python train.py --model="contrastive audio-text model" --input="log_mel" --text_encoder_norm_position="pre" --shampoo_beta=0.95 --precondition_frequency=10 --final_lr_fraction=0.01 --warmup_steps=80
Rows from block 5 of the text encoder of a small contrastive audio-text model, named by matrix and row number. Rows with one number within an expert belong to one neuron, the router's apart. Each number is 128 + 24 x the weight over its row's rms, rounded and kept within 0 to 255. All counts start at 0. Numbers have three digits each.
Before each expert's rows are labels from the 100 texts, of 14976, where the router gives the expert most weight on average: "fires on" is the input token at the peak. Only what is clearly more common there than usual is listed. The data: single notes of musical instruments (NSynth). In brackets: how many of the 100, against the usual share in percent.
# router: slot weights (text_encoder.blocks.5.mlp.router.weight, 4x128, trained with AdamW), inputs 0-127
# gate: expert gate (text_encoder.blocks.5.mlp.gate, 4x128x128), inputs 0-127
# up: expert up (text_encoder.blocks.5.mlp.up, 4x128x128), inputs 0-127
# down: expert down (text_encoder.blocks.5.mlp.down, 4x128x128, transposed), outputs 0-127

# expert 3
fires on: " " (26 vs 11.3); "a" (17 vs 3.8); "s" (14 vs 3.6); "5" (13 vs 2.1)
router.3:135162126130115142125099133113130097092144150140123153123108154131149137121129117132144129139115125140108111132182093145103120116100112169063163134175112116104120105122127171067091127130154173099126136122144169136120097116164185176119178137115108117151124124124142142102159127170093145101163088133107151154149118127133119105119134094140121100129152120141122104166145114119116125167071
gate.20:110113151109145063135091080136136147143093136165121133082119157137118157164095122149069098139138153124103087107128141118113160115145172127118143078122109102149108081129091130110146134133148179098145113084145154144170130126113118167123183125115123109122111107133106077134129110136127120128118166108076161146108123107130107103137157129109129136147110102137146134124151131125125163139112
up.20:105196139127148056152095128147129135163072138165129160107123160149140156144081130134077094130149139108120078118117107140139146119136160135114131128105087112106152138124100118108168145103132195102114125108123132150175138121108136116126170126146126152119147108137095136132125118147173104108107119116081134146106148133149114123113146154117112112156141087146165118156146139095128130111132
down.20:149114130101117132108155115097129154183119126107163060105121114112139130098136093086150119170133142157094147131149117134179143177126100110128091096149140164113115152136152127130152132157085122095149166117145075152141150167100135115118148150155132113094133111164160168127108128156126088097117101131145125134108100153133101123098178145159125131139106140128130126129129119117180140116110
gate.21:151105155144148131152109113065074121172161131112137168129117131114126086156114125124137157105133108121125114109132093124103135133121102151133117113117156090138103116136129163115161141129151142116142126106144137092153087110140158158170120087091110177127119179095158145085088113127124139112137103120126112122161103154145121136144198113182129125125149100100116101118143125149102162109101
up.21:096130126110145146151149097172125137129155108132122124118140181093148143104097146198130147086140132105144107151139112137126135083119080106142160134138121126147137136163149147092138094139154148105125132116138107127191153119126120102154081113101083117117123114152116176145117147142141112116138167090121113105101157170156138129137100094143119069136126137109102142137122167184144135134125
down.21:095128116129119090122134154107137131112152130132119075136106125103101150097109132112117129132130063081133104108167132129164097121155125126140116098127128156151123116090108163165138139085105084082140135136159193138115078107120110165128122091136132156105156145115119112094095133134115107158189112140126110147115105121080134152178152141127130093120114138163116143130123128088129156132114
gate.22:124132146103141161102088124097130136160109116133141079149119118112128084147119138090172134146138159146107144113149132137140113116156089161089121136166175141122101134125144099125093119127075121122127135183091131122095078151110095138114120152115171122080117111120159128115124130162139151109156100181114149120111136162130104111078165127121118155092128134137121116116126175161121107169132
up.22:122139149119134130089136171147142128148105094149123150132141110131145142141112099124176163104119127096117179162118096124127071154131066144092116140142175088119135077129117137121099125129127092107137156163149098129160106101125122161142112138130119144141130121113142134120127156145146173158150127156141117150092115126146174085102144111098094121132145112142149143159162101152058145118113
down.22:113147152117121118148087153138109114113133174122165111078141115148135107129113138124116137174123128119105206095121121107086125134144113135115154137129140134117094104136124126106112137127141152161119111131142079131144138150142200113100138109100142170083128113140146122126141151124091114103095147123142142124106150124091147142126151102115144100144140145151130187178122132045131152157120
gate.23:142114128162150109151134130136079113151130169146153151109122149106132143150121101129142094169130122214124110130144124107129113128144149152145159126115115166159132146098143156134106124126134094104127127096114141110141082141113126196112145109097154132130133143095127161119083101103120125121108120182092116127145131158058123093111147136068117156114098120134125121112133108113093103162127
up.23:152114160135189148124143152160105148104118150123095152127097098108143127186119174127124110136122180135123108098104103124117119109149119113131102123129109152173144149123115165121140090175111164156141152129159172137084113097089136158130129118150109104113112145123134098126129149151132137104124147131141134112120076098104110139110178089104098152123102118133095110108082116129185118148135
down.23:114138094134148083161116103112150096157128106127141118173126097153105141139172135120121081131139084135108168144171142131126160122140171129125132174099122131168118124126171148140159135098113128135079109161141137114178138124148115094137070150127170112137138134122105184116138126101162171115132128108106141123098166115081146143163095126112160125143157152108136137113118145114096129105129
gate.24:132088171082142126092093144134113170127164146119112144162112122121112102146149151136118139176108129104117096085134148131118119108170121155129124116138124140161138142121123094114149136086097111080124158126108106145082164151115157126114114147162118121148060103117127141121115142168118117159130136125133171152141127102137161130150164130144113185091144183138146099137155116146094097111130
up.24:132123124089107144079141124163093163146160116140139128153126122125132119165164156141139122158111105122119113106133131129121117121172112139134121115140139136120132141107166121099148155105106097096157143120127096123061220138126154137124112132146114153143083084120133103110133142169119108167101146107159126109127109111156143127147181109145104148129157142150128106154139134078097070129107
down.24:144125111140099165150115111116158172134137128136086115124170173136126109092082164104101113129141094129113160146160124112129132126116142146115095152167165149122169119135142141159145112191122173122084129121177154102088155176117151126122107125117098127149133108162114119150113090126153133100159149104126108105154114110126127143119112149160098128129123137098118148126146100067143097132166
gate.25:104136132121088126144104156133128161161152135129147127117111164118150063154130143152099145160098145149136117133130086152128138138114108130130131105136184088122168164144119105153122106157119113114114126086118119123117121119130129099068108163111086134128154147145159074144136129125098118091132073128136148143157113111102133115100088096118127192111155108086159088113118112152116130124101
up.25:096130126131135111155109166117114140126138157128159116099095158134128085132086169154128161161130139085113106151106114116166110131090125151119123129148193124110138146144133125143096150137122118104130148172124102098124149112100128156084101141143091120121134151131146109158117117163085122079095104154120154148150123107093148091090091129088094169094147134100151099092116122113118127094128
down.25:111170135122115120159104087129114133145122175127170135097140144110115122105120124157113093145113131106101157124112104120156093156161140120119167140132165129096152127132160122114113104099168104123088126168098106105158134164127144110125142124122140167141119123137153152137070097153161122128067145169125163191138171100137170165122150138110148129135122180104131120126132129124095126110102
gate.26:109124140101114129133167115130169152114144168126108099125145142183107093142102115135124147155155104127153121105171115129125107164153119161147147096134140118144076110122131143124105113156117148124131137172115113144147097109088161112104104158131157099101098145082127133144105096102130131078099099113118137114153098093090107161131122145146118145170111098096104188158150095148130095111117
up.26:143133164127102145144170159136156094117128185152128105095103178174105127118127178121097137110133130135139115146112154114136090174150145094141138106134128133129112136146114141135181127100133070174124135151146107157137129155130141119135081134143129104107113113123113132097150143094151156138172126146095109090136114186094145122128131075162121110091128121144156137113142119130142108146084
down.26:104171139115089118141111173126139143140140166136158138125123139094117171151083144134103139104158178103126163137106115132121102152112161123147170105155070141110138105124095115123110138139140164133116154113120145115096066091129117092151094154162125100052105105122141117131108132124153121121126134114104127156113173136161128128108131119167128105130175148116116152123107148157157108151131
gate.27:105112175146140153141128119138118096135118124127125164150122076066121116142073136107149127149170105111154116162150105158121109126106108132114127099125115124178136096116139109162118130146102091177130130100161115092086102077125158175157170115134107118111154108122074117138102151097100116130136141122139145143141090146089161131161146137145162149134139111162121156133127123109123166118128
up.27:121116118134109151131131133146143163154109096114127121169113111102125124123180162117136125114105097141132145136120143173079131158102086171107177114082115147162138079138136137109076122181133147108125138119132101125141120092100134131118179114161127130129126145159092085128114139143122190127165148109138098117128079132087087119119138154133125157143141134139140163157162094122139140107114
down.27:181135152118111173151124123101175132109150163142095078107145095159144144125097133098144161135159144141131128138154208108132114144147093104149160129174166100134156125142137127170144131108144142165132109143113141155130134137150155141135113104132132160126156158136121099157138126112127144154121060091178109131165150125144136127140152110131145134102113109150121107136121125152127179100106

# expert 1
fires on: "u" (16 vs 1.4); "6" (11 vs 0.3); "l" (11 vs 4.8); "8" (8 vs 0)
router.1:153127109098138134153190128166135161132121105139140112152105102161120146138131161148106134126132133119115130135129145145142123136172093152121144164128104122136141096111128149102136084132146074159143178130139112091105148140122087127098092127128073127095114133153127160125126156104134117151123117131116097133061088122160144172098077149112100095146152135124137147095116082172135095141139
gate.20:135095111118129148122145125098136141133113085145114110140107127110157127134114143172110117166163098110177141094127150143167084111152188150135107124148094089064142133133159079143116166115130109133174096119183141156158137123123105146137112125125122124073178125121127137124087152122125126168151135142112126092112099122128127110098176115129097129126133139097127111107106132100155128097107
up.20:126129135125145139141132143099160128134080113151123115152108126135156130123112126178138138156161073131183118097101146129158101126149135119133095141149067077075114135140149078139141135154117122120159131092198142117171124122112084172134137120120144120099170120112142153105136116148145120149135114155118147101136091116147115124099162132128085118096115126101099105118085122112138100120102
down.20:137113142113130121106134105087143075146084125116102115125103129126155161134119081098104149123111154140140154143085114101110104110096115152158110153111145168116107136164136130109127131107159135178086137136128154128146142099131138101126180160143139135154109153116091099149122151104137110121138148121127121178106081148173159112134154120150126124129115133166113104141185138191105164090130
gate.21:119049164111108161164138140130145120137127118136160127126101133121083115123118088139119129130153143145125139139160104132130129108088105105113185103161132110130139120158135114115125170121128153161127118160120080162145107075135131129092115100154147107095122144112051123137103143154126134084109137146149121148158123138093090113175143127132112159135093165154113143102132128104089114106122
up.21:190127097137117129133061087129131116128137146108098119149109133126156109119083132123120163144126159144154142070095147129077104139122139093127089175132121140148097101152133125167132110132095128168120106080143107135127119137113101095145157128126097123142122120130136105143182148142123124121101150125095148144143133139149127106133139131161126070099106122109113164152139130101153194098136
down.21:159118136095118108157116140120116158117166144143133153180131115102078109106146098119164136143091110136087152147114086099122117095141092127155135144141134137091146127144138177106107148158170104134143156122111103143111125108092156111133099152111123087116120160130115149145142102137099148121160164143153139124105165116086114090174149175109113120094125130088099143158182121115109138136113
gate.22:102107121165138133117116121137150124127119143086131177122085135134113112164092167185138079114119135131107123151080131131120117141150133097150132131165119157086138114111129155145127087114132135115093125142119136138139087163093110153153086108147177114172115120090099130112152134158124160128122127102115112141117107138154111101147122106121116137096106065126105124167098152101096154138071
up.22:171146118121136139099122155147147111109171145105149080154103153066095206159111134079128095150122176102094104112160136159129143086103123165091125145130131106122082106143110119147130132126141098138150130138136146109091152145132116149117119124159112133139106141134114125172086165119117143149104093131145158121138136132137130097116131156134128142123113139184129119099156178113147118126122
down.22:158108134134119163091103124110131087146137139143154164157158110102148109133097117109147147116123160117112111121167096133129120151135127138157124127102136124156194166184101125105114086097116137135173124145140131111178137150130135151143120169152148078156170126143108104159111145179096142134135091103129117122132135132155141125154166180145135154113135109081086152115151133133116122165126
gate.23:089117126190108183131118138151103130091098114144136106152101158135143104130075161120156115165112127088145095162133080147120101147102087150138125104176110097136128121111132154141134103135177121145134126111090162106130136146140133153172133115151114170139126122123165120071139088136121123127126161121149164112114150137106122128115157153122118118138118083114133103118099113098174113109097
up.23:141129155102119145094141127201146133156133135109102139133133148165148174119105132125121088151138121129167098137138093120105107100094112118111119175140144117156169138130098151097127136159148110121157129094095152113163131134152176145121166164146093136152117101140168137096118153160107146106124138161168110112128134148126163098098079146118132159083085111095140107114110110127120139108105
down.23:123151068152096147152138122144150115166120120122143116157144136126162135118164087135173115142159116142161112095094128135087120131158146126124088117136163132097094129100077123133109121145140098164141119132086101151173109128178155127137163112186117108134093085166102084092135141154137133121106116142142100170148166146137117119138127130094147135112124132134101143101132120150076137122125
gate.24:157122124168149112120139123129160163129158132122133125119098128154099125158123115112082127143120149100116064133085110090098120124116125116117162121111102122139114116125117166176128121100151116126115102108080148132143119099162209152178081146155136111097125126134124120136111171172141137096132118151109126147127118135120167078131102146127110105086147110170127168152121153121156120120103
up.24:112118128117115132137125131134125069127118148123090121102117091134097123123130157129173094153134120157104141095154129134162133114155128125125109128115163122091144128098137099074128142169127115126129166136165098111096140105088069128116197108096120154139152165127130131128121087099126112164122125113165100150098136112148093153113170132117167153139106119137113105072149112132094115082141
down.24:148170119114143122123183107112157177160139105124103139133121179143111116087104122154128170126103127161123079108160111158126105144133125106118151165085102099155120123126143110102112110120112165152108133149159136150116180152108159108173117159122138101172173106119107120153119156157117152067100124154150106135140127100111146106158128115133141154134109134119119163120098122123119119165098
gate.25:091115151124107146127148149095099121122132116146144183109185136160126116120116098120116106118111117140125147134131088083153113153085124121133122137139129114136122160120137084086102124096118167121098157169135129186136131068115177126101153116119095131120137164128139173139125102068160145141120140121108139142154198158166103114149107136147127136104130146172152129133142125120140155134120
up.25:067121109145094170109147153107114162127119103138141132106148119150122148140168130091125105121115119149148136146126104095145132178123122158117131179116129121116129152104138124131086127120135150136111081144139097138166144083121152153097120129134102142152167177104118153154092123094144107134121158144131139140190177141182110102170128121152116154077149146160142112136145139166146108128130
down.25:138150112152089149119152155179073125149157160160177124171158193142112154133155156176150118123142108148147157158135122135158094115152140133123149128093110165112124131127153109125132096137173114135144092121119115154112143151171109146120126137114138113115134100118143115121095101165142115174109106136134126143092153145126140124108134126152101070137112094126144151108088121082128165124145
gate.26:169119138113144160091123121139127134106137110156141132154139143103146117133176144147153139152169128088134170117121149120140105125146124116123155175124118104159143093111130146158116125120132130104128096138133199130177131165152137177113131144127088115114169132120185175100148136111115090117121135129172143113124094147108118129147125141130096184137084086134137158082091130124093130144127
up.26:163102121097172155114131138112102137109133088160160138141146162092129112134193116130137150126142120092127156138100130129145126126129114115116161133138126126149158101099139150152121128097118150077132091153135184120157126165148126176100138134110098126101157131121147181101123155081118096131132145109149127127131086167106114128146150134112090157139105098123130173075082134127091110137135
down.26:134141151130140148131135150140127094135112127116113154130114173089129122107117135089119086142119106155134167120131116092112139136109157113144139136140132175142097128145111171123092097103145128172138108131148124164124080121106156115118072093124111125152107149115140098182126139149106158146091119164156152124097146091101148144143142125145183122120104146112127141165211117126142145079108
gate.27:097130145126086137126137167149132077114122119140111157124171106118157142119084141123161151168097127124156130100122115122111108116122122132142156159148135123109122140120128108123135103129088113179114119093095132100130164146124154118128114116159218138140142157108119126138140149129125101098152145169150173098088111141153155159094127116106076113139158115086154143126122149144110116189137
up.27:111125152119089127128137162144151069124133132143115154110165116141142134122078127123151150157089133122163110095108115135097123110129147142157144147147139114118133147107131120134133107125086102198122134098091124100120155147113140132131123112171211128154140134110123127156150151122146100094145135162134167097108110136148155153098132104110079108149164118084159150133131152144091116178140
down.27:148116116084118148156185077143124119101115089165167118155139160116085136110111124133113124124124151175160109161148104103156087108141138161169110158088140151149137111140119127146138141149097118117169134153135142116124130131120187126121097118124127148151131138116132109139146107099095131136101114090071111110123093095110164173103149114145109114172123159135150122109153101124160136153098

# expert 0
fires on: "l" (46 vs 4.8); "5" (21 vs 2.1); "s" (14 vs 3.6)
router.0:108184123155178118150150166137148108121133138134107121133114100144123150159117096117137115122159136088115109074109117127130141132152175154143130078127095131155140139146169092111117110124125146122119139164101163135113105126089098115125123109089168099130139194108105117098137075182125121098169112160174096107136121156118135138117149108123123085135133101141134133117156121126096115099121
gate.20:107136188109153154076145165168113125083115125157145107127146123097108098117096102128107115077137151125117127153119180085092144112116139165100151142149123133159104097128090150094111104128128172107155153113131106131154116130138109129094169118123135131133129145133161160142169113166155103126158144101119163134101086125116144109124126131144127136122104157120146114150165148129196136145120
up.20:078140094117148145127110135110108157166123144093110136112132133127136109160120123094127117157101157126124172144160121144122150139068145147121167137151137108130116090118118127110158161103127122074116200138116084174145119142132144103103130136136094113103125137064120139136114086154121151134119133142189117134173102113145129142138136046141102143130127137146118112159116124133133111139121
down.20:128101151110156135128157117108160155168122131087122108150124144089099129135134151124128146137141120131100135182130125121119122161080127117119129157165082189134142098148114128166110136143067093147104118162104153164115117139112121160128130124126167103145156140144118123128132129119104126131143168138105125120164124149139092139170096130132110143095143155134099070084189092130124161141162
gate.21:163120169149068150111163088094146150098135117135149125134129111055145118165126120137138126096128138114130136094148138101131158145146146072116153105111132137125134133118083145140120098119132130175073105112061122119118111154153133119110137081162138120141087114160158104141110118140152137119092112127175117121116097078121122109141126099113139179143090136107123119130121130153118134148140
up.21:172130144169140126159162103099155128127146092116112124129110109132139121118123134121115110125141090132130120109116097141153101102128121128103084119141103085159170144086106120147112122141124140102121056092044158113097135146149096166133134101145126119134088139142142133104158109109096127144115142161122131095118115109140147135107121121084104155117143122082111085113103150122102155186125
down.21:111107150155159114161175118150162125127092103124106151132101149145122161137142164141096096147118097132148080112108115088090123118120151134121133099142118121143093103104155109139153126119150134128141070145112113121109193121091107136152140143115132103140137144156166174128141114137124105171119140148157165059157153169149138152119159128100133135138138131122132103095079153134104144110161
gate.22:135146132131098119106122136120120094121100141107138114129122202168127180117094180110121155128115169133152111128133114098117103118138133116131107128123133132155131168100135158129098135133129147163121142132132121073137130113104120181153132117089112141165156087144113105097092109167089159163112143154087103142101169122159111152136144155116147085070117135157141110142147134129153121086112
up.22:113111126128139141138116119169113117129144108120118146137131124135125108155156092124121115110173088134055104119110140096139107144149150123134114080141103095147133082119092088125123161123143125136155122109091110141135122089139125147131140097112143099149110155108117154126127140077130127094147081095164149076117126110110153088115120114096170107188087069173126122124140155110127140145114
down.22:119134165076150130110132133135138138151148146133156067138146132143123159141134125113158151136119153128107140110117134185069131159098113129119068082174128130119141137155161104126103144110119114127139137138166160150178109122091085155124118125122143160142137148146086161107116147145132122112090126143100156181137158100097126130145162113141128123097180117134125105146170110097136101140118
gate.23:141142108144107122143145145134127137175135120104140094101139115117133110144160143093133099145131111165162097145119116098109097126058139192151098090130108117144076136131153164142129111106170120158110105161130145153090119155118154157091166123106130145143131137118151106129140121140134114107175084158141135096132093115148109118118171124116124129087168116157149110140111129123090101178144
up.23:134128106145179106126111131145122122114130160155130145131095150109156135088068122125137153119133147160113163138142107124109141101176108087107143132081145124141132152130116126086117114127116150142139198104118156136140082158144143127149112126142131096123106139111131150140161067094099146140091176130115104134118127132129102119112117132101136175142121128114113099132164122212098157104116
down.23:089116140137114092188140097153144117163136121127117098135128135112127131147107098120118105154082127181124119112153076135149127122125143131145167152135112164094111110140112078179136162121128136099130141089136152159129126130112099103120128141113134128115185077123167122125129119105128132165141157158155146093122148094125117117114146157132155102113133107079126091112183101133149104075124
gate.24:132133112144160147096136129135094158154108097100149096124117129115120137115123087158118100186109121174106150135083139101136116095152123120086196116158112103114122142135126092119148108140116080120113112154135154112158123124116141152081158090098088168123109145113116116117094116174131153125125157104124107122154173166121115146062151106152114110130127113123151123130145162133122118114094
up.24:105125114133118128118156102146118150131135129147146132114173114042101136124096102115154104092123123096123110125118104094117134101147118129141142114166102140122143120128125121113115101130140118107144156176209136099084152134091130103088127149145130153148132131110085122120128089137173134099129151161145173098095152115110105117117154110150102159121157147141098148104138189144138118139152
down.24:141117160135080161169105139139155095152098110150108182112095152100142096121126115100096107117111143134117105089098147109145131118121166129125125128121097112161162123127093163125121142144131113145177120064132144136131094142119137153079114153089167118133147127167120092131162149119109116118099084138110108106169085117111106114122120145107153168121120113124154087119135106074135141116121
gate.25:162104101158113155122144148105139124098129142098122063126117135153117117111147166157087147113110117114155191139125141069119130088082129141132079155142131103093133173159174116179111150075115131145104126153155161129124114084129098117102094150147133113115096129122133099111156123105131155146137151146137089088120142146159120111119123111107128154124123110130149127087123110113152118122130
up.25:124137124151127151141136143123139094110171157102129108129108166139123133100157167117079120113132128106125122134126138101145178124110148153133108153107131062124120144133135150112124122112129155104122109120132141158120107116120132125123083132173130110139125124123112121103159063114145155188126123099120054065121178137169125087147102157134150123128164171094131152104130132109121146137090
down.25:095134174122130132132135160163105160127197113126098117120101105117100138125116119093128104135167153084177105116138149093129178106127179135139094157136102132116133145142095122123084098113148131144129110134135077090165133109135129132105090097143153109111119115113122146117122145115164107105106143134146154065101096128083120113112130118103150102139121117091124146132094171113161134152142
gate.26:134122132141116128133128098110162143106102115168151119063139111172147150129147142136091103124083137106126103133111122091115126153150108122140154177160092114146140095125129107126130137105129120122136126149176103129132142118080179142137080125147128119108127128118138133118130107126094125103169125100131126104112142056214135141116076137132170125141139106098111153080139121124092130124141
up.26:153145105180156111119102103093168134131117106155139147085149161167174143117130139137102145143124141107139140079129104129132116191148107140123159182144131093143143095151122108124142105127103093114126103123156124145154126122125144131131108088127122111138134129128136143117139114140113122113163105128138101103142127089177125126158072134131169125176149062119136148081110132112093119176133
down.26:091126147128126111104171137161176130169096114132161169133133132128097138145092111068149150122140112090136100093112121145122086130083153131150128140171082103143126171138142109113086160126152098139084116132142117145160157115098118168122128115189140095092118130102152140131119154178119139102105101143154131092118139133146152136153107162149130113108138138115127118100133111122121167111133
gate.27:125133157100113134095102134148129154100102092145184161088121100136176122137166146109076140133128144149136122099145113107103143107107088124120165098144138139119164122127137185100112125107154151129092176097109096107117116132145138127148160162134159075167128136101113122156117145114124119134141145170134119163146119140106143117122100100082124166124095094131124093102151134156160116150147
up.27:120116131128108139144141156148125091122130124159163117122127130107125129103126148089086127119111137119151130135153096121092137059088140161109150133171097112129116100086117175109130128078110145162087165107144130093159090110120112136122122152148164092159102130126119134113100115110111083110125157163160102105093126146095133137123124109062145148097126123129145117093126110160085155154131
down.27:128166127113105131175110101154068141093134169155086113115121157099161109091149162122114142181126118158105131109171144148175168109086110135086117145094095107133137094109126115135103141140129178121130125088119154128155079145087114147132157108106140141116124122127151138113119109107089090104153123122119098115160098144131134149129133127135117104131173146149108094131128128166145139150122

# expert 2
fires on: "3" (31 vs 0.5); "t" (24 vs 7.5); "4" (18 vs 0.5); "l" (11 vs 4.8)
router.2:109133115125135138107114129085133111131188099134120122141115138123117108132123114098132114136136140118102093113151093143173103139161134088114098097160167168085162093137139168118167135118082124069123122142153136115115167147155128066124123116126080136121113123124134128143108176148103144134097120138176146141120147099134132089107140129194147118120117160163156147161123111108155114120140
gate.20:106114112114106133129127152124114116069097128128141108098137146150113102109159108141129126119139187107144118081153115092118154178191167124102102139128139108150141140150071134119127165130150102164157098107126126134169107122138112117104109101134145146136115117133136154116172115085144134133135127108134104144145146147136115095142137118137123100138124089139072110167176150174151155150077
up.20:121134103125115166155145147168168124073137133140111117126151121170173108174163140165125147121152173137117119087153112115128173153128120118098158142119172142143112153138096084099138173127144101161136082154165079119179108113140108124116145100134154100100133135147133154102134102094128100110133109111133119155131126118138126136102117116170119144137122129153111096174172109138144142147111
down.20:145106116162133110135125094109149167153179113097129118119172116092111129101124150152136136147109132092141134145158120151114152131100099131143131136122148106148110155140086156153128080105080155173069157116128125115119153110123167110115128124132114083126095120121156136197132123138132158170119148123126071162141163136127150109127138142099109126186110114117099139089123144107117128169130
gate.21:113151156149126145107126111188141093136111119129144122177135102146115130125132133130152116157155140125145169070122208149140163127133115152107111104122139097161107122108122113092104120133123153151118158130107161113133125107113113166125130119115127122095107176097159117124113110084128154157101108144127094142134143101106129119164120088118116134086128103167129099139131103082067160119090
up.21:116109160121157084126108135091149138128130150140099091151145147088169095077076123165107080124128120152103131131102145127131151143105115105104106157121140147082187145109129130151105095110144140143141153123175165148153125105108183135146120112162115113135181107117135104176139134101163110123158102172113096126125145130153120131121075126145138123142138145142122115110135099161139133133140
down.21:114134125103139120130137102132102150137111175135111093087106117162136148135121105183131163141113122098144176134105132146133124131104130147108079105146106126130138134147121118125141155117121151130120175127087147163193093077122160100103127112103174147093097153133130097141141147133128127181115142091141155135137134149073164120110145096100116132124129090122100164157158135123101175137128
gate.22:126143129152104156107096121134158119123131113102129105103135121131131095132137114117130146156165126166141162159176128142123097117176105076078118128157130109133170101142105147162140155176090130135136086129127107159119117157125109120111126144064116111152118128126148121134121181136129111066113136144146138158147070167106112068119097131132104119086145136130095136090124139150131122114118
up.22:138135151153094120105101133163161106128132140116130149122140100176113113124123132127117128143162134177133155145166117129140134103150104093067144150173123129132164092110119139132144137149072140121113151147161118149126107147135126122114131126079099124143118166112134122141126153151108144050149114123149142161139083139098129068136087101140124123112115131101113178065121113134115132111093
down.22:102123117119133098169150110113092139130112102127122126156129141083115155122100134178164129068096118133123120165115084153098139159086146158141126107151092137116101130129124089096149126099113105096122127155121148125132165127089153089163163109119140136099147083123124131121140111140106146104125080110102135095086116133126109125113158116116114110097129145148148102164110197129126121166094
gate.23:133107130129099124145127126112118136126155122153097151119146087132127095123135135093123125114125150158140145174076113132118132134086105135150142130175100134186153115098101126177098168111105124132151114156143170146127114129108108179103114136159127111091180173115120118144134157142093135105113145065094097103164157094156136146146127100152124120158139146148111109111099130155083115141143
up.23:110148128126107149125121102118108176127156111134153140113086124080157125115137158138131101127109099069160107131151109135147142113146119127127178098090179063090130123095144122141148103137132135119087151131120059111100125148132089097148150111173154152110096085131106104108112108141130112153103164133135129136130108137153096117094130162125106116146126149108120116147126150107130187116129
down.23:119126071151100157093175105139113091115104103159084081169130099086111140116134134133138099130098132123113141127122111142148089144171136094135151130124121101120122145119122110157141130122122110122138124150127123128124175144098119126148132160130165104131152108084122110128188141117102135109114115132102124127149123130093088094060125126112128132157125096142118140168116171181172121137080
gate.24:101129142154187113151147079106171178165101129114125106124096137121129160144150143108147162144134161065125151098123108120093123135153140151152122150138091114121139133171104135136109116141134124131143140139107163143140141128137127131136125150162164124127120109152192126152093086116141174081106161137170109173109144107090115158145125119110135164106152132129084136131149103134156144150112
up.24:118144099157145101127167142132171152124130109076112115129142118100125184136110126135122141169108112094178139128138115105125125132135156119139129191118116138102084086144125099151089085120110106141146110182131138137147128156149163130099145178134134134111138151169143095124128099112134138106134172121119105125116156083067141185111087129138142115116150171122114128140105137125127147137146
down.24:118136107123152102102099102137135137166124151115085142124170108128094191116111130138137112140144117121142120138107164129145116086094162074115110145146121138132131090146127086134167095166153125095094104181132100113133167136122123164162107103093112132140116133147095093165107169132162151151107102130096075109132142121147135115133100100139101151143155126156100100141115125125146144163156
gate.25:142132055131099120132093100115138153125168118140160133144109147099104134179176187112130115106144153155083171146109143146172125106134141135124124119117102118108136143102123157151141133091164105154132124115124123145123127148155127155135151122141161142130110096113083126071114127095118103146135121123120115123128141151135108106092113050107153096110115157177134105154141112128103115151150
up.25:134121109138113121166072151109113132150127114150127136136108135134120126186112110133142107126141076119115137143130134143152107160077157126141081160122092063140144122095119117131125133080151124142142093145068124152110116119112119160104100100130122119110165152092085136083146086103118105122131114125156133075114176138124103102139112125130167124117121117152078124165139133145109163125138
down.25:143150120145101116110118127163129140071145130132109125113157111123115144146128184142143152062121155102133152136098105125142183141139158106110133115123139111167163142151084101153151167127128119140145128131156128093129132120158151130141142139092127138131109088142156131150104178095102121133145128105133137181090110125175112111074111076068141161117127139164150131126145121127145121163119
gate.26:147147097090134146153126141151116102120132181147094126120145083112097115117145119135130083100136132124134142109091150133120177115124109167165135124101154133135111131092145122113120077123140128181088171171106159149107131195131109140063116119125156110112124133148109141141120117112170095092151104105126113146112117170131125174126108160109149133148136117142104166136142167146150149120117
up.26:121133149145134126103121132077148144131110105125138147122116144139133152101128114130142164132116133094144117120155116153087060126156197134111093124122107132075142134149157095134125163129113141057146125073121093115142104103132129125178110154092122144122129136127127089111127168132111161149080140139142143092112126146142127096145160110127089121111114123078143097128092086095118130143112
down.26:135148117153117106142178172125115141087154128123142172133118143147105136107147107093145086124107096180119078133161118085119144108128145158130171113124133139153097159122150150137160202139121150120123090138143114136086102101139097127126101136139142121149110147132101133137137113156111116132148146137115167059140107120131110155150142137176121152142159115112154147116091125117170130080129
gate.27:135128188125143096132119090157132106132144132125156140120121164147165099131157146120119159097084107169105128166061106105120136141117087085144152134137148140116129089136115155150162111125075122167108124133113144142138121151126100114108114149140133115119132119118108132131113107153171147122135133137114107101109125104124062085126130077134154095090124105144140166125123119182166164144150
up.27:152158120125095130154149163133127162085127115114090121138109087107100162145137159149150169120175125123117103101123133114149144080131131168150127157116142125119097134123149121109150101135089112095125119112134127098130086143083127131112155116144147140101129093147172170124134134102095140128083142115126132129125164100177132122129157167130139121144127135120060088153177091134155099165115
down.27:130105139141097130172122129088147160153095176113121125141136142138085152135091111146126119152137119117123115147109165131150069132086178140145144130136099084103137122116118121109125164146165174135141112159132109118155163121098118133135098111137152117115147150116139143137181125149106120129085132116085110131127087129171152130121085146114128179130146144129117180126105119138069090102156